config = dict(
    model='audio frame classifier',
    n_mels=40,
    activation='relu',
    init='lecun_normal',
    beta2=0.999,
    gradient_noise=0.1,
    cautious_weight_decay=True,
    batch_size=512,
    final_lr_fraction=0,
    adamw_weight_decay_other_params=0.01,
)
Rows from block 7, named by matrix and row number. Rows with one number belong to one channel. Each number is 500 + 40 x the weight over its row's rms, rounded and kept within 0 to 999. All counts start at 0. Numbers have three digits each. After the name is the row's rms in percent of the matrix's.
# convs0: first width-5 conv, stride 2 (model.blocks.7.convs.0.weight, 144x112x5), inputs 0-9, a 5 kernel for each
# convs1: second width-5 conv (model.blocks.7.convs.1.weight, 144x144x5, transposed), outputs 0-8, a 5 kernel for each
convs0.8 100:525513454481425492524514496506477475534494538460550505508520477570581455457461471508484458455507471497488595506469506528535556525441509466551495493401
convs1.8 097:439559453529497450489446476493464518434497550479415523515526566535431490493469515472536459517525505530483536511469556519548522486550456
convs0.9 096:525533491461561487551534549494453484512489500503370469537556513524557561467545538479513550476433451512575478473424447481486559509519472428553532534499
convs1.9 096:509499518510480474478494536498557542522424438436531503477447386534497492527469489489443516516513507522426501503570459487568481487508497
convs0.10 107:597532491472575529479432495525559516464497509518438505501558449539530467475462475523496462451496558540499454500486532472480457541584558475520505487491
convs1.10 107:503518552526504582501498528483437584567538467484525549509493424546526457454399492528584597475491495535517533542578472455527501537510488
convs0.11 099:499618454471499526494493462418515457519515485536533527508471490558519492481517513517413448536420451475481461455449484501563511494501526543537545548522
convs1.11 103:533572497446449469577509507472527505499469470531500451516484534407449526543492514518539474472469527542519544503439510455494446444410500
convs0.12 101:476460496536518420481500562538564528525516513493520419515482469607528552525484498458476499525542580542466399546548533483457639532519483540544492423450
convs1.12 097:481498501480467580546465438490549578511398491586540445422448551509513539538540495549465454459475501555572508456506510494462489465487479
convs0.13 099:457479422497501423451472495506517535561526507485449479471526529462437474506501482456478478449494458522507418510546493524446530558464502480480502536452
convs1.13 098:483442562517529425499495443485507441514460498444492531466553535482546489480469530494544538486505400390473514529530572441514545548445487
convs0.14 103:436477509550468473531471474503468545524487447564501485461552492466465512484500531516430497480549528505464412464444539538478489430442554521497516478515
convs1.14 103:528499539506517532568610498523494495667508465469455466502449449434523552486581511503514506504481487555514584516536524564474518603507554
convs0.15 103:525499515514447590494484501519460540514536523473497475498455473451477479462433453541489393496515462499497440491539497500455564527505531503462477489455
convs1.15 100:478523465476535575485590486531465467505460497530531527513516433527499490528492492501488503482544494449425464529478499532453538533471527
convs0.16 102:510486491452539511478516585487547438478500538514422476527511494490541506469564509464522486433507545510562504412477484578509524485515501458550497471451
convs1.16 095:493459551488501450451584611462538507467536543427450539488592532479500474475500476492464466502500541450516470471491498459472480464420509
convs0.17 094:445545494598476463435515503508486506539564536529524443487504476475552458490464533519456460472469537526436529509559527544512476532534484471519510510540
convs1.17 094:483516535494527478480472465499391526539532490517465407508454521503455502491509527513541479571534477505509509496416531464479470470556518
convs0.18 100:569515460451516458570507518511499447486525544448447460495519480531514563476485482513538539516494499474565461450454524526469529522463519516468529490570
convs1.18 097:516504533440538539530504531487502441399510486489465533505507444502521376553497453541535497480442456409513492512478509575455475478551522
convs0.19 099:548562488450476454535519517455554577494505427513444538460500509502445469558491487522488490503445521479564506522471493520487466493469454526491440448492
convs1.19 103:464496532523502486501610508460492543520549461522441412440490539474463441487541545540510498478554515514485508499482466516456478480508499
convs0.20 100:518518527511537461540560595520437518495549471501519459477496527498525561481549448491485571503499500483442456526535527543494498580514492507484517497502
convs1.20 097:492545468485452539505562569494452544516441472437456412615558524528469437496468453525534543493533499505496500555525559468535482487443506
convs0.21 094:478475456501476487456516557538508570540594504481516529513489522458515577439521491554456451475489523499478499476477478547501439544534561425606547499511
convs1.21 098:507507415496504458532404505529525420483423529489522467511435454463547486561486445469491487496511561426551508517470528505451455537489534
convs0.22 096:487538481425483536530503529504493444524487494466451439543448546526476512514489474505552541566476526530568532521462549451494538409494456481483416434542
convs1.22 099:461441459517570546430518503544482466432546544473496507463509453477540511467511472581474478461427520519502393500531481520492486493479463
convs0.23 096:498435524497454510427483441550466457527499503477561481472526387517489511555445514444541443564558522485391529475464503557501443504429488497476503486472
convs1.23 097:558461486518511435432473495550447454496575487521519525505488497494525536545473484509500501449492507489562509491487539512453475483563438
convs0.24 099:469541462450539471506530586496518545521469500565553484557496482487498498479496529485407450537514499488536498506493454523539542541410424518538527390459
convs1.24 099:592524526502477518510584378517525500454505529457552476564498460481469531461437471504548501561485483594477500500460478492479481522480571
convs0.25 106:517471482542490529485453464464557527445464390504498468555439467557492443476521508465435447477457476603552519455519516532510513495472472530493502454496
convs1.25 097:391517598571572485563552442619530476504456512490512486547507499485484528476537544465471504542548509541464463443466467463497464525468550
convs0.26 114:566554455495437493496498504497355516559549475480529471493443471491546485513497539467557495513575501440490511461467519493500526526554486555452529448521
convs1.26 109:507495452560482533561524543561532567466563467538545491503473487506434465533559543554421483501497529480512447520461464543503470534471486
convs0.27 093:503458483514457523445520494515477475456484479499522449457560493515503537499533551477559449438511584532575519404488453485457484515465497549479541525475
convs1.27 103:603495456497489532471499512509534422606431509500463461567485521568450509518454513429512497493491473530479533533572501502433516463543547
convs0.28 102:470537469536495455592474465511550474472465490495472497543579527452431515506451511571534487501567481522452546462476480518474498441485482478560508500532
convs1.28 097:456474471478522508465527523510486553526547428456518467506497444581457509514446513509480516544554541492540486452538468496560500467457546
convs0.29 102:436495488450430509476448484527523521500592462457535480498518535493408522506559510497477404542512504493488446483460478518440443509587484467520491484518
convs1.29 105:495485554445485484500490477520559493556445482457532508551439407495504461466456451539412464493535437474555549530512509486459521451498476
convs0.30 093:435474487540532445529471457496482426520450605516464519422455500475509545513487411474515537558548498450517519455535525486509416466533533550541423539470
convs1.30 098:493501562464511482532448494568492465464399505562488530497531464574516503604528502527489477438456528525484527533471415518513439497505511
convs0.31 098:536481503507445490462531551556506521576486437453489453494418532520469557510503525489467532552468459521526453487563434515574489507519514457481492491549
convs1.31 099:497440542506479461424496467438566491585437451527475499599502514478511533533467457478576478504515470460534466538520483502485488389497491
convs0.32 094:505498605533533481543449474520507511483520571474522488472505478488444454533493517473478479474470527448476473518423672470521533463517521520447509523465
convs1.32 098:461541467470462537502505504474533533548472544492563500518488472506504531494512493493458580481586475564502475531508529480428522458548504
convs0.33 098:460482516526484492435570544470515577510529493503489501472470498513397468510441412554540466551542530609546516477459534518509487410454514472538521573508
convs1.33 102:459494508511497544459539475431527533574482498426507460558445512561457467514489509534443466512511480449524508521531484491483538460459478
convs0.34 102:495517503451473533513562572434469498534596519547490498450484455501537512477487562536477359499462471459435539545476501526478475492543518466519495502517
convs1.34 096:475490582453619504447499482505452520480471478476519458546533467584486495459524488468476469433549516519516478472583470532530484502460485
convs0.35 103:504472526485545486543501436430506500538490494515403490456519488540442542438574549449493452473460492437472474466568571528532519530477490529549420509492
convs1.35 100:459511505486563504473537497525437479468467589514483442463515427537565568497510454467520509399486492488498482502459468494515540486491509
convs0.36 089:449562490506493406508536384522548417422456427564471560485561499437426482478468531474537495464486493507494481464548500562511517473441468566527444509498
convs1.36 097:457514544518536423488448521509493530481473498491453501518552573449534510520463550442504530523537483499492481500532498556483517531522503
convs0.37 097:513460465521420484447480465465425423458509605560459448469380479525517544520521571494542593478556515531474522501508525404427461471471480504471507443502
convs1.37 101:513456572413541491502531466450421461575500436532485507468526477483468424574478459566443548530507550510582463397483531454477491457573469
convs0.38 101:465505552476484461547550539459541476495491462490513493482441532413475544531537524461534497549499485531499462455458489622526517527551498483440468413533
convs1.38 103:486518490473474476556513453497492491463500594574450563504494411467554495461466544535500509474577548477398450527558521452506446533487493
convs0.39 107:478457470500598475494547516476496489509602550489428508468502455582576413463498519515460465474458512510503486417490517589501447509466523519462556507501
convs1.39 101:464477517515505464517539550489537525540508499464494621519505470505509486495470514490485515521495499506463504377522548528501440488450498
convs0.40 094:516533568581514483400465488485503503506575542440590551492452519479567434491455526452543451533540550417512504449522589575445532534590463444518491536507
convs1.40 101:531503461555470541565545498523525516410482599497497465497461485504432482583479516440470514505541505475422522571495394570481529544496382
convs0.41 106:491474509493546451429525538547479540514546511470463532459519465513523530517491420424512524545490484440464573509470468499518530456458516477452515506541
convs1.41 098:424506468534533477561489578505455469457492494450513502523500532548501532503574471449559511535489491419515500558487526490527448504493530
convs0.42 094:546503489485507442486513499496516525530476466578470473488515426492465485495492521469510509483498507541525524434488553591513514473525517538454544582504
convs1.42 101:539512586380564501487581540563501464485508453506540500464531504537485465550495509438524518499574488483511521532442522474526521542535456
convs0.43 097:508580507510518430538541554530489565455487419494467485473464520470523473570469511511516494498479510603566556456434535524469584548534512495541565450494
convs1.43 102:418584507528510500487519505428533502568493452526481451466511491487501500521523504489544511529501511476526476518513519421512498586535522
convs0.44 108:460509579458480425483433495544541505494541487499517552503464569475507436500435492430479469532496550449422523557508467476509547426482516525456530555513
convs1.44 103:547517497528560424519490498501474458474571469477532512425443543484472507473480432428564504473469520495550515455543538500530504467519495
convs0.45 099:488554533595487504453516490549541451495422473524491546447457488584530458488557467462482417513544541499446538476492463442468551531501417503516530478494
convs1.45 099:475485548474520462510467475415535523571461444503537521510568502533499532558498516577631471511463500514534525486499460498543486434466495
convs0.46 117:568505508478516527479528493478542540426434546458447481462540508511487499460451496517489479529489507451574465498505507476492508496432503504507495450539
convs1.46 101:545495589480471530456575646452502569501470558500518619435504512455545456525468457497486563421487556498561515530493497496499531530512513
convs0.47 109:532509470497529544525526467525560477511548503508412485498536521569463461455551500565469479536445508524484511536512487468498581574516535516479485518505
convs1.47 103:418528505440513539487463464530461457556471485451513546520485506516521483489522509582498501451473492549500523472509511531557512481517501
convs0.48 101:548447533477483479454512543545512529494508539463451509512562536554474477463440493443499475531490438551468517498530475465475489529489510545532544493517
convs1.48 100:445475474595516501517515500516521495535520564475485481510541441491451547457500483481511482498513514555574494566519409532481450560534436
convs0.49 096:539439468478546477487517499514545576538456431510422522475463459486537492608575469558498493466503526519486495444535430500506473438526480506497498528494
convs1.49 101:511481516446532572486528497477567504441459552521524558558461531489542512528513474409499538554485487544508527482483507556542492488449509
convs0.50 099:472439407597612503505504562457491446536517526542462529455558471413455467505438506450489482451494510462500536494489488485513444479527450531511529480458
convs1.50 098:488438461461525551450443578508517550507484490507413509482533503514527449555542519462503544416446450514475515438492467482456504505508465
convs0.51 097:494452581547505513465511449494541502471514518508527428447530449417517461478537562509530459480534526555464396481511539464477561508488433396445598458485
convs1.51 103:534509532522497478493486476442472426611480497537577549450486522492549487542490474558476448542499516429489436500469493537524529447480482
convs0.52 096:553417437520464512467504519500461547557538507525521470495533568453546452496513472526569525537501510479500471509463469493600550524521571506540445466449
convs1.52 097:549501502421544477571493486504452503445478533479476458461503449481439456513543489463425480571482502513501537455464531499501510514515597
convs0.53 103:520484487469496530504496477552522461516486576515520504490497411508498572446509491488436469457509531522520498492532547559478495505481593503422478501456
convs1.53 106:428523527511550511455476517428481469518503558507472518442515509524470501525474542515535527536427506432538522496491430524487453540494479
convs0.54 106:504504542554497505579473473485465451480608503556574507476427471452517470477458502586506495519517465498440449455454546471508486494542473458493497473538
convs1.54 104:519496552454485534480473472491484537497477451490421537511488450519464492467488542487531511438477463497533509493482475607569496529511498
convs0.55 094:551549493467497524445516567544483538454425505460427453446546547567536498507507459439499482472474538559550592512473493511477500515506478428482508534512
convs1.55 101:466525522464478547524526540443483512499516543588445494479460495450535499538519450497544484493476481462490536577531490490507521510508487
convs0.56 096:509537498544486513463494589469416491491471465545451547510422522477455505546462452512480502564519481451452502515480543454492493481464464536537605442469
convs1.56 100:525435518466507500476523523465455537557501507495543519460473420477489526518510512496495469556473457530474514382539487577497493529546536
convs0.57 099:452481493445474471444472500552474454483510485472487437556507480418458513535546579505422485522527533506492538532491452537493491568566538510479474430514
convs1.57 098:473450499513540586465403477502476481443514572553520534454452505522504477567510437453512476510450459508543539504488543472432426538479507
convs0.58 106:433470523589526501453453514540518470566506519438500501508479480485527543532501472510457516508469495512494490474480504502466492501557548524551511513477
convs1.58 111:547585523463502458500492468492478453526484506492558616513464469530549484551477533483474497539546480532439495450546486569495614554526510
convs0.59 101:474548530565478495528524478513482485559462488520514500392490467482413450494474529541503553511450445495472491457426470528505512509431494473458491562496
convs1.59 099:523495532479432508490492512553528537523399531513419544542536422506439543507473444521524542490455481522540607471515534483479525480483501
convs0.60 102:481557455511418514515526500505529479555486473550451487426404479544490595526596547515533479492527602541487521510537413506500514472546456513470528495526
convs1.60 103:495489487576466555475536552538481461424501493538517538487557452479455505480561462512485451473488484547466511449486519506516516530559523
convs0.61 108:498525487476513501457533507470419518576525472527507475456521518417507475526467487530505539540436483487481562452479500438507448498497520525512407509522
convs1.61 097:494491529502520541574564429517527491563499514467477450511551483539457510557514544490418565482462515566540514490446462453515478495527581
convs0.62 105:527466455501535451501509556492456551506551464432480453503527462452496430505509541460500486575469527510499481470516551460493475500543576499557430522483
convs1.62 100:576553444501451447519466499528462418496520525518503436462476513516554505433489474555546467464465500565545441431449542456513476591510470
convs0.63 097:464519509545556483477464462462491446532501442416511471484539513420485532539528444523476452507534494506486439497464542517466528546432517528485491577598
convs1.63 104:483533408498493471489437472541436486520588537513509523492565509541483528458514483448493486494548493421541457508518555483543531450446506
convs0.64 102:427453540464410456523500511506457549525532514503506490515512440506517530516511533517520467509456424472510576471448466497477434394562567572557513522533
convs1.64 100:508501532494489469400485469463453461493552487487469458576531500553489464495477563483471492442455416457466520536562522543522535501448454
convs0.65 094:580502441470496484477450381516503534516438479545510495444516518596512497552410508531575503474515519584482443443530491487451547518483537526518480499506
convs1.65 098:473552518522428521458530492503523502502522458489485529511485449551501485497471455448538579475531459458532489501491433471423491499506541
convs0.66 102:439509524550537522385483496520477482543540495456498509495554487494495500495526447491491487515552541494438437474570565503468447450491571519491538511473
convs1.66 103:509452567501506485495549475573478457503563411451518456542554519513652457469502554581525431436474484522540479511532467556455619597443498
convs0.67 101:417516477526537515548522470442533549512505441562470519506508512507549612500500529490472466545456514582405484496471456515494465586514499481419449541574
convs1.67 101:511539514477564509449503551496517426491539526525471534473427498541532555531476579613498476498476550497589508482475480444479463513578519
convs0.68 099:492493537469426518532516560496510454500496553533499486462482436485503546484528472500524584468515539589484488506477569549484432580588427539522480565525
convs1.68 098:534526554537531516505414491511571504508529539498522469528547512496435434489466494498482465468546537431505456578525437517546414498456487
convs0.69 097:513435501478522432493570596454457478499484482560516558504461449498526541444532491479438498502478531494464476519591533484530516484420503496574507585522
convs1.69 100:526565512489535479537416459546491487472482576499469560544607485502480495461502477499508505528533557500498507456491475494544527493534524
convs0.70 096:396545459556457519488487448500485573596487480502423494557555432490501531444482464545505477445492467517454484509455493475515538553525518474487524443478
convs1.70 104:532490458487514563486573559433517500538492427473518496540520512484519470479570498486535557397485418517472473445525553454463487494485474
convs0.71 103:448454507555485471533535548479428538495514490454486544493485481449531497496464513457458547556475475534456519519501512497485533490411488514481474560518
convs1.71 098:514567535526418496398484433464498536512485457520482496362575489421555472448493487537508455484477567510485524554512512498490489454509474
convs0.72 101:519481441542549487456500493479535487486490480559509440517535542506493507443445472526438445502481494475453488524466519503570507564484527442489515564438
convs1.72 104:516510462612483444475543535496569624541461407535519461492500499527505478508553580552487502474480473497490554525467510460441517505499521
convs0.73 106:472545503494501542496486427468584463439457553443492579426536522463503518500459454515521503473492490480586467495505426565494534498543456434458575557486
convs1.73 099:535528484474493490530452516583487438462497491473502469553450483517503538461496525464524546550509582559540513478473542582576564426577538
convs0.74 094:527493492508535475562517522519424439499429545531472470443525549402547495458535528535535501560558502529488478509498557476490492541578495466467514470495
convs1.74 098:447483508524542436520593511463459498486550500574568521454428523510473434465453554480505462510514510461510526462486610474556517512508502
convs0.75 110:546521481436449463490560580458513462520596504492511523512494496506500489445525499505478479499544523516519504481531415590503521533510467509475539511454
convs1.75 100:492499468519513455440504472492505519505533426503586528467481472520522432462531506510477508408518410564513513469434460569499495527507515
convs0.76 097:472514470534567543496542511486534580500555483465478502473484577513456435499518456510502479499441505508533424500560532468519491441433472560499507477499
convs1.76 100:486569435522498487489444540548509503518561509532490450550544504513560504494493463470525469471507506404532490450486481490513514494542458
convs0.77 112:439462491486485526474507459497533540512526494546411478488492551503468490470597438495465457529420451513551536493530530503515515546521451543528482451495
convs1.77 102:427509515514487416521390412426566506491504453511545485527466578456459480470442484504520615493479529497500488497528421496476503543504558
convs0.78 097:494493474507462569554467528482498510502536582442523513458397438503489510499495509484509556489521475500507526505440472467473461491485557455614564509383
convs1.78 096:455515473425434499519420500530526453514590449494458525551446532442431412526482451463527502464533455466506591449479509462490515438499488
convs0.79 095:441528498541518440512503541490536489464471427528581542489505488502517512475517472479510498444535538514530512503510545477510484529512435512534521514540
convs1.79 102:490518503561465535513492483499412532498566489527487588443478485440461495458487421414478521471506508512510592484442458533493430511476515
convs0.80 105:494527465445538538444465511493469380424633592443364462540526531456471436467552475560502498520504490463452515453431486466464535511586484548507486497460
convs1.80 097:565566479499428623536614476560537482475525441548501499442546424506424465486475493531490512441496491545501459519480474509431492465505499
convs0.81 099:501455421533427445563553505453476508495492588537548526545486454501466511473507473485527467524546509437496481409567512514505468515485492461536530496450
convs1.81 094:432487497564458520506546487515512488476532498526530477486522515495552443521485500507501532473441448528495517518574561510522496462462466
convs0.82 098:525520441520486532541467492521512421428426493502475428507505461510519488488472473487512533540523503484429473504509503517500426569486488444552486491446
convs1.82 095:468471471526478491535573435486543471501489548475514484462541512481542445545435498515480386489530442525529565433420513464495516460469470
convs0.83 095:441455494483511491526503454469517556444482535429487476514511502474504464483564503501510434509536515458492462436547534491509436549557491483570509531466
convs1.83 099:537522473454476487486493532529445495557520494514448453512477470501565439498441506461448485472540458613515478464515525454483509495484500
convs0.84 103:533491486501490494492464521543479484551569561507546521510474512463537486530515498417505523503474495503562485446450411515484513476530490477504568494497
convs1.84 100:501485478533515470471519493481517476523528468494552510463430476548545437515484566510489505532476480470556442465396530493530535504534469
convs0.85 100:477561495544485556533487439506437479449555475527484535572519537540492573538513521442514487589554515479524499513584527489556610532470493464436546510440
convs1.85 092:502474549571552569534518474516503504503510512510541565475521496532549521528514518614475517505480512529506552510475489502451535584506463
convs0.86 099:437491493493517514459529472550496579437462505441438502495523501493570516429464537486527480499527489470526500491501553552586485529520458471483531556509
convs1.86 092:487532554490537557466481422490470486522494517481468455495474519515501525549555484434526540544528485505467517441470514502538478488466516
convs0.87 098:550469440503461519498480442458529436443473534505492522520552466567476504506515524507487538473520497519462585540403490485440446473561536551626524463522
convs1.87 100:488527407472510477436532498452456502505535505499475479447474489504514529456417513465511557430479471556506455530494497514507541460501510
convs0.88 096:542460477477500520361505495512539418499449417542532491472439453466531543499473452522560500499476460536541514475559483491495435494562492501585445367501
convs1.88 104:465514549472480486528532454480476477516506516478520517424452495438607464485516531465490453557511482470509476569443476512435444540566571
convs0.89 095:444549531528460681535492499433474470505561481551513473479487509478532556456511525476431502513426452532519515503459531507446399544578576508531513486525
convs1.89 103:501468501443462524468511513471501451513503521509563526485507415521520426463591516616407515526516481478466472557440517511509494520555536
convs0.90 093:550491394487486489511492543535541452415586476512520514517494547493555544492483515436503507535490527495479551505512496487614486478487490523510512523480
convs1.90 100:535500418526574556470543491537504520475426471517486436536528452509521489547477505445506464485496458468514489497501559511470498520483472
convs0.91 105:470491469490506590506558458501441538506564523454546560496486508491491403516497524532465539553485494452556488481491510489555519482462525510472417505522
convs1.91 098:547604573565494441534503468493474541522596497492506499516450473497500555519542505471557529498466499480417524507527463468518488474481475
convs0.92 103:502502471469477525418475541536492457536537489467539489466500547582456520522567463525493468526469542543500524462451464501496580488504407510498469464510
convs1.92 099:532413506473501534467437556467465409554516549356481494549516504500543475468483547538540487546529494537490457476539530471491463516485567
convs0.93 096:549523569565443460472469528455482471493562514474499559475431435532492493479528552494511498505524539480469490555523524512502519518494451522569580504469
convs1.93 103:528475489496444532533451461536499476502499498508525508520407500456540522505502525575476472503449471562453489478520394485483490486532469
convs0.94 097:456506491582518594505448549486465470461539542489473495499520496475499534501499524533468495570548490492452510594502542443418491532528535555541535479432
convs1.94 097:495512533503522498515534469502509537522447511490508528482495508551585530478474467520481524456490490523492530512384504582499477505535581
convs0.95 103:430553517476505482547501418480429479541552493515465491488459559420466491509465496530513507521530552575515553517512479441426517471486508504606524443536
convs1.95 101:470441428469553475482524502501568512555444516534518417391445474591536522509469538479472518487543452467548487472499485514505468439477518
convs0.96 102:522446608443476567471503452417537521484462504511519486460592480527491414501469522489489549557474497529491503449504498471498556471451554499491519559511
convs1.96 105:510470627432504557504550466572470463515426506492497518539499486478521475561513509523479526503535447620412468531474512465485466588506504
convs0.97 103:466499511504496511450466477443482470443553466528518545443479493431495547557443554479465522529471477595551493510490494532479514558481482466479449429468
convs1.97 097:446567492527493545578510425506486537520472500569535466549462453468573487492519514490529458470507495496490500452498529504513535447454473
convs0.98 097:423513539468544544482494478534495501586546540584498493487515484533462436407515513544487480509487512451518541496509451480452471459495503472484503517436
convs1.98 097:578515523534413544472431534575499534489490507469505522541465497490529539495537475544468557472406489460484517540475498492503457459507406
convs0.99 099:546515506468509484483501512513445499571531440479558537512534557440504502501523471453502479535478440495457531497491509518613511545560445480497512527499
convs1.99 097:418459502517510514560478527505479489441503542465501425557534445452525473541531492494494531491536487508494534528559500512505484394503572
convs0.100 113:510553519476488508525473468572480460488586488488536517569437467478546597495539501533501441467493464540503533483452458462521407469539473531486536522514
convs1.100 097:477452429511411591573484504549497515448519496458510419474585523509529357552538476517534534505519560498514492530602526522477510527507512
convs0.101 097:494509489522524511497474514444529531531399432497452498495525520512428460524491515459483518507515459484519526432482571564466512509550501459480514524523
convs1.101 103:550501507436478499485485510515444510534543527516521466492422464612458437447433483532546511488523469488536448543600540473553475525434492
convs0.102 100:476536486493435426539525541515462538534527553588522542504517476473486508470530465559485453496449510526554567501484534502460445536468497538570520432526
convs1.102 101:480454480502545494410545534476521496509491500513533496485490513575536483523464442418444491489500500548505503507481531500590493607430542
convs0.103 100:487509531560497499518573458427507440464460509444457512484547507528498526412534493493464501511506508417461485471511501476471496550511469472515541543467
convs1.103 106:534604479503458423531574463478568575389430505480454556501484438522519473501465548455464515536480448462472508495561452524588496467481500
convs0.104 099:458462484534510558493541522523553503505465520473529498435497548520624502434473496511536473553655543556486481447550513544496532533502491458518513584492
convs1.104 103:447463491585470534461571407486534494505488490493471529463492451448475547491525503442421549563523515559509509525487496456485555539465482
convs0.105 104:586429455520486467499534513513441554514516484535449506484488427507547605511519489519468490500467482436537528545577472525394591554484477548439482500469
convs1.105 098:506516533466498586542513467481509517488451467533457574525485451452568513605469533541509547477551400451587443505566441466497497526532488
convs0.106 103:536468505498535538480522465487568561537504459493472488547510536484468526503492441473577468527483510491471544484501488491427522523545492520571484480503
convs1.106 101:568509548540486481507515466505473449634527498521431480548492500504474511545509492512488514495477566508439457466448452520540468452545542
convs0.107 097:505534504480495523498541445472509516500503469482560465424466462520523481532491451531479470433485495555558510513496502490548501515560423495500514499511
convs1.107 100:473529536485548461464486481455512495479493481474537539533530551478504496443541546528430550514527511518494519532531569470464457465496477
convs0.108 101:526519533485438530486501516453438520529458480494486535467488474436548451473520451476467528515439415484455527528581504537469555496545484498536469513440
convs1.108 106:439570538605523493515535528566500571498554480528489548458513537463573493379545487549464468522526491485494513408491473526489527539460468
convs0.109 101:493494487510453501502503468550523493474496508403493521474523533409511580556500467469529437520538560494514485505519404482503563556406556476498501530522
convs1.109 100:468437553513563483469382454504519568441479402541531515500560518489471499478441544527512505527510483444483452520457494467474503506494455
convs0.110 093:463517466542461513593509503505499524426517474559426490543504480514481491568510430534447511517491511517490504427422500452498543482442398542523456501500
convs1.110 100:543547461522489485478522465477542510502516487518472537458530423556493501504508517520426508543520472450495539483492602496501549529506433
convs0.111 096:518462561529478509478522564527482482461489502440484513499480473569537540521514476473477478509613495474545469552520488557517451496496548515525471470513
convs1.111 097:517486479488578480522573487470547491515564574513525483491494571457467525510461484540495450537536525494541493458530464534459520476568503
convs0.112 105:435501501499479523518496586488514510553486481454489473503478438535455444515476509508485540509409547471570525447477497443544502493496458484493465476542
convs1.112 104:446528388475534432502547533424500460531518410524516478591505459483537430431462479475508508482494473534490540502487485539445432523476465
convs0.113 096:451463502524524525552494546480533524480525407526540464458483571481540544466480519499563487487549533520504481470434412532557564469488511553583513519386
convs1.113 099:527518507501480532517503522471456509530519553522545446470496478489559500445509489497427562505512431475574503479534459519417539577529503
convs0.114 099:522455452492471490537561401509505469501536482480474484529495463426523494486556511558499478539445491543450514409532510511541458483486560434468526499486
convs1.114 099:502487488470545485538399492519512538442495515575593619462460410464581538564507574481499537506574495507551517496480501430498542523473513
convs0.115 092:501532481566532486519505534509527453495499461478460448512482543586463471450484509530430476538535539550497464499512572586519575457496516476527603472503
convs1.115 100:503432482490596411532553547475478532483479450502499471514439454425500528537459494473416536432532489531486558527431466453498469500464533
convs0.116 101:484499476523465573506525400484479399560507507524441536538481415525587471471599460458443571502518498473507543436575520494457522514531525489547508444487
convs1.116 100:468548553514452512497488500457431452552572554396503562509518569448512487451540590576431475425501521527545480451506546424389533462474485
convs0.117 095:467562508500575549516518502469480494523513502501509577493554477533481608512563447477502462447519507446471483508500538542443527495517479454506420511503
convs1.117 098:514465460495479539450484551459421477470534543481494499514518456498543401475501497444468533552543506420515513491493502543502536449476507
convs0.118 106:533476444474497524485460458542506500461512511461529517492498467608573476450575430440535497541579450441513529483475563460471464608480476575432533477480
convs1.118 100:481534514504455442501404490525480469477503489520496385420486543460492532477462560494496519442517500621540494528511438501567500455504435
convs0.119 101:514487500528493477483486427488514523462556508486441504520456471533459505519509433501460460500505534466476486615532436483546499468447503464500510543471
convs1.119 101:474535458502464458522508499552528522483554498528469555515490494465509491495539491553495486485484499505517457482477454531475452499572520
convs0.120 094:457499503515485523591479568490506502533524477490510483522519549583528576469502590538503446557469552422435465500509541576457487604518543557557540467450
convs1.120 096:543475473469541521431550498485478499507520519530496380469561484542464547553536531526430498512536522514493478493504490512473507452474484
convs0.121 098:413441483533563534542497417400574528499397523571473453514465458438501505452513550548468515487504445470480420384525510567585510508554511511536482518520
convs1.121 095:453560604544443575559539546443549541539463492470529565561513391479474498451461538505436550437478410551469497524481458478494512492500506
convs0.122 100:471577456562543555514526416488495581519526450512483468516541505475522453510508587516548521461477497495518520429530518503496502487493416524501487532494
convs1.122 097:518495450498519472527595493486531478527495546536467532481491441546488587483501538568488550496432529547531451475496521532552437504576484
convs0.123 106:485516479575538504509469426484518567554441429514465560482459448471541458503519449436508470537459476474510473508516508489539510521489478454400522518474
convs1.123 102:485543474497468513575477494475466486557498484473446528532501452508521475512554429477416507494487542533500525528477489414495545446536505
convs0.124 102:460477469499510492550499576510471475489494490468517508451515594425493524527496484483437476414523474514462544526537530440506525485370467515527554477431
convs1.124 101:427472482555471487500501482518521541509500416409411495598581506466457593532514465478557536500509441558449526494534551466478430435527528
convs0.125 099:468477447468524536523492490465533466500483473474478512450517465483575503509516460500499500485509527533548427503510511480505461507477492497523575464551
convs1.125 097:501485522470498480474436500519488468479493582482482471478572483492524498483469528406464465526495475468489501490515490448527550532519521
convs0.126 102:495578471469492515470536481495462490507492461467499464469497473537516527481484422520459501498506559522502568496459518556476476515531503509522466498514
convs1.126 105:540530443482538559467407484487480470569486455452484454456516568498454460466535480480554474519542465489565428497477493558514516498487500
convs0.127 096:410540499513488537467551543506467531508494526504529512539463521576582512512530534427474427473460525505514473452481503507536550577542498499492501505557
convs1.127 100:553482471552551513399484521472530590432417447543392576525508504491569478543447546514508507510461454526492513495550476484520474533462456
convs0.128 092:510516464463498538571505528487513473463433561454456448495499486485500465500547513494445462526453472516500507554552531507519482462497524496573472570502
convs1.128 093:529512483437452457475546543487485519488583520509504519484537430480532541555435489541458433504493471461563494479447474461471518503496497
convs0.129 099:440527589525562491533474481466499489493514463412508488475537456595492572503497532470506493470473521492455547465470428509540480490498495520495508521500
convs1.129 098:518490500464447505421525463538481527531500467554442474518565531490445472494471434518540509487467437483489487479437500491530492474503533
convs0.130 095:445507574560496490478493531490535510435516453483525479535423484492532486478558503500549486494533482478468458576480501491543541535538543549466495479477
convs1.130 096:521511562416510526474428480438476475588562483470553513466512534531499435481418542509537419474505517460514524499526496542502489582512471
convs0.131 101:478590517517486491512476460488487535492442510467497453486518504554491531518521510481487518567468470561561443469511523473479489483484539490478496494483
convs1.131 099:511476522549470482506479485530476475562475469501475453599471487546477471487487467433521516495489451494436536468460455523498545503502527
convs0.132 096:510525485460437493446507512605549469480501478512425500451494554497621515463522497415498525472453523513505477451568543472540454538492473480440478465450
convs1.132 103:502499463468472523494461508486422474525499506477606424471501399540589554506483454498464480426481529486547450434535516461525466477480545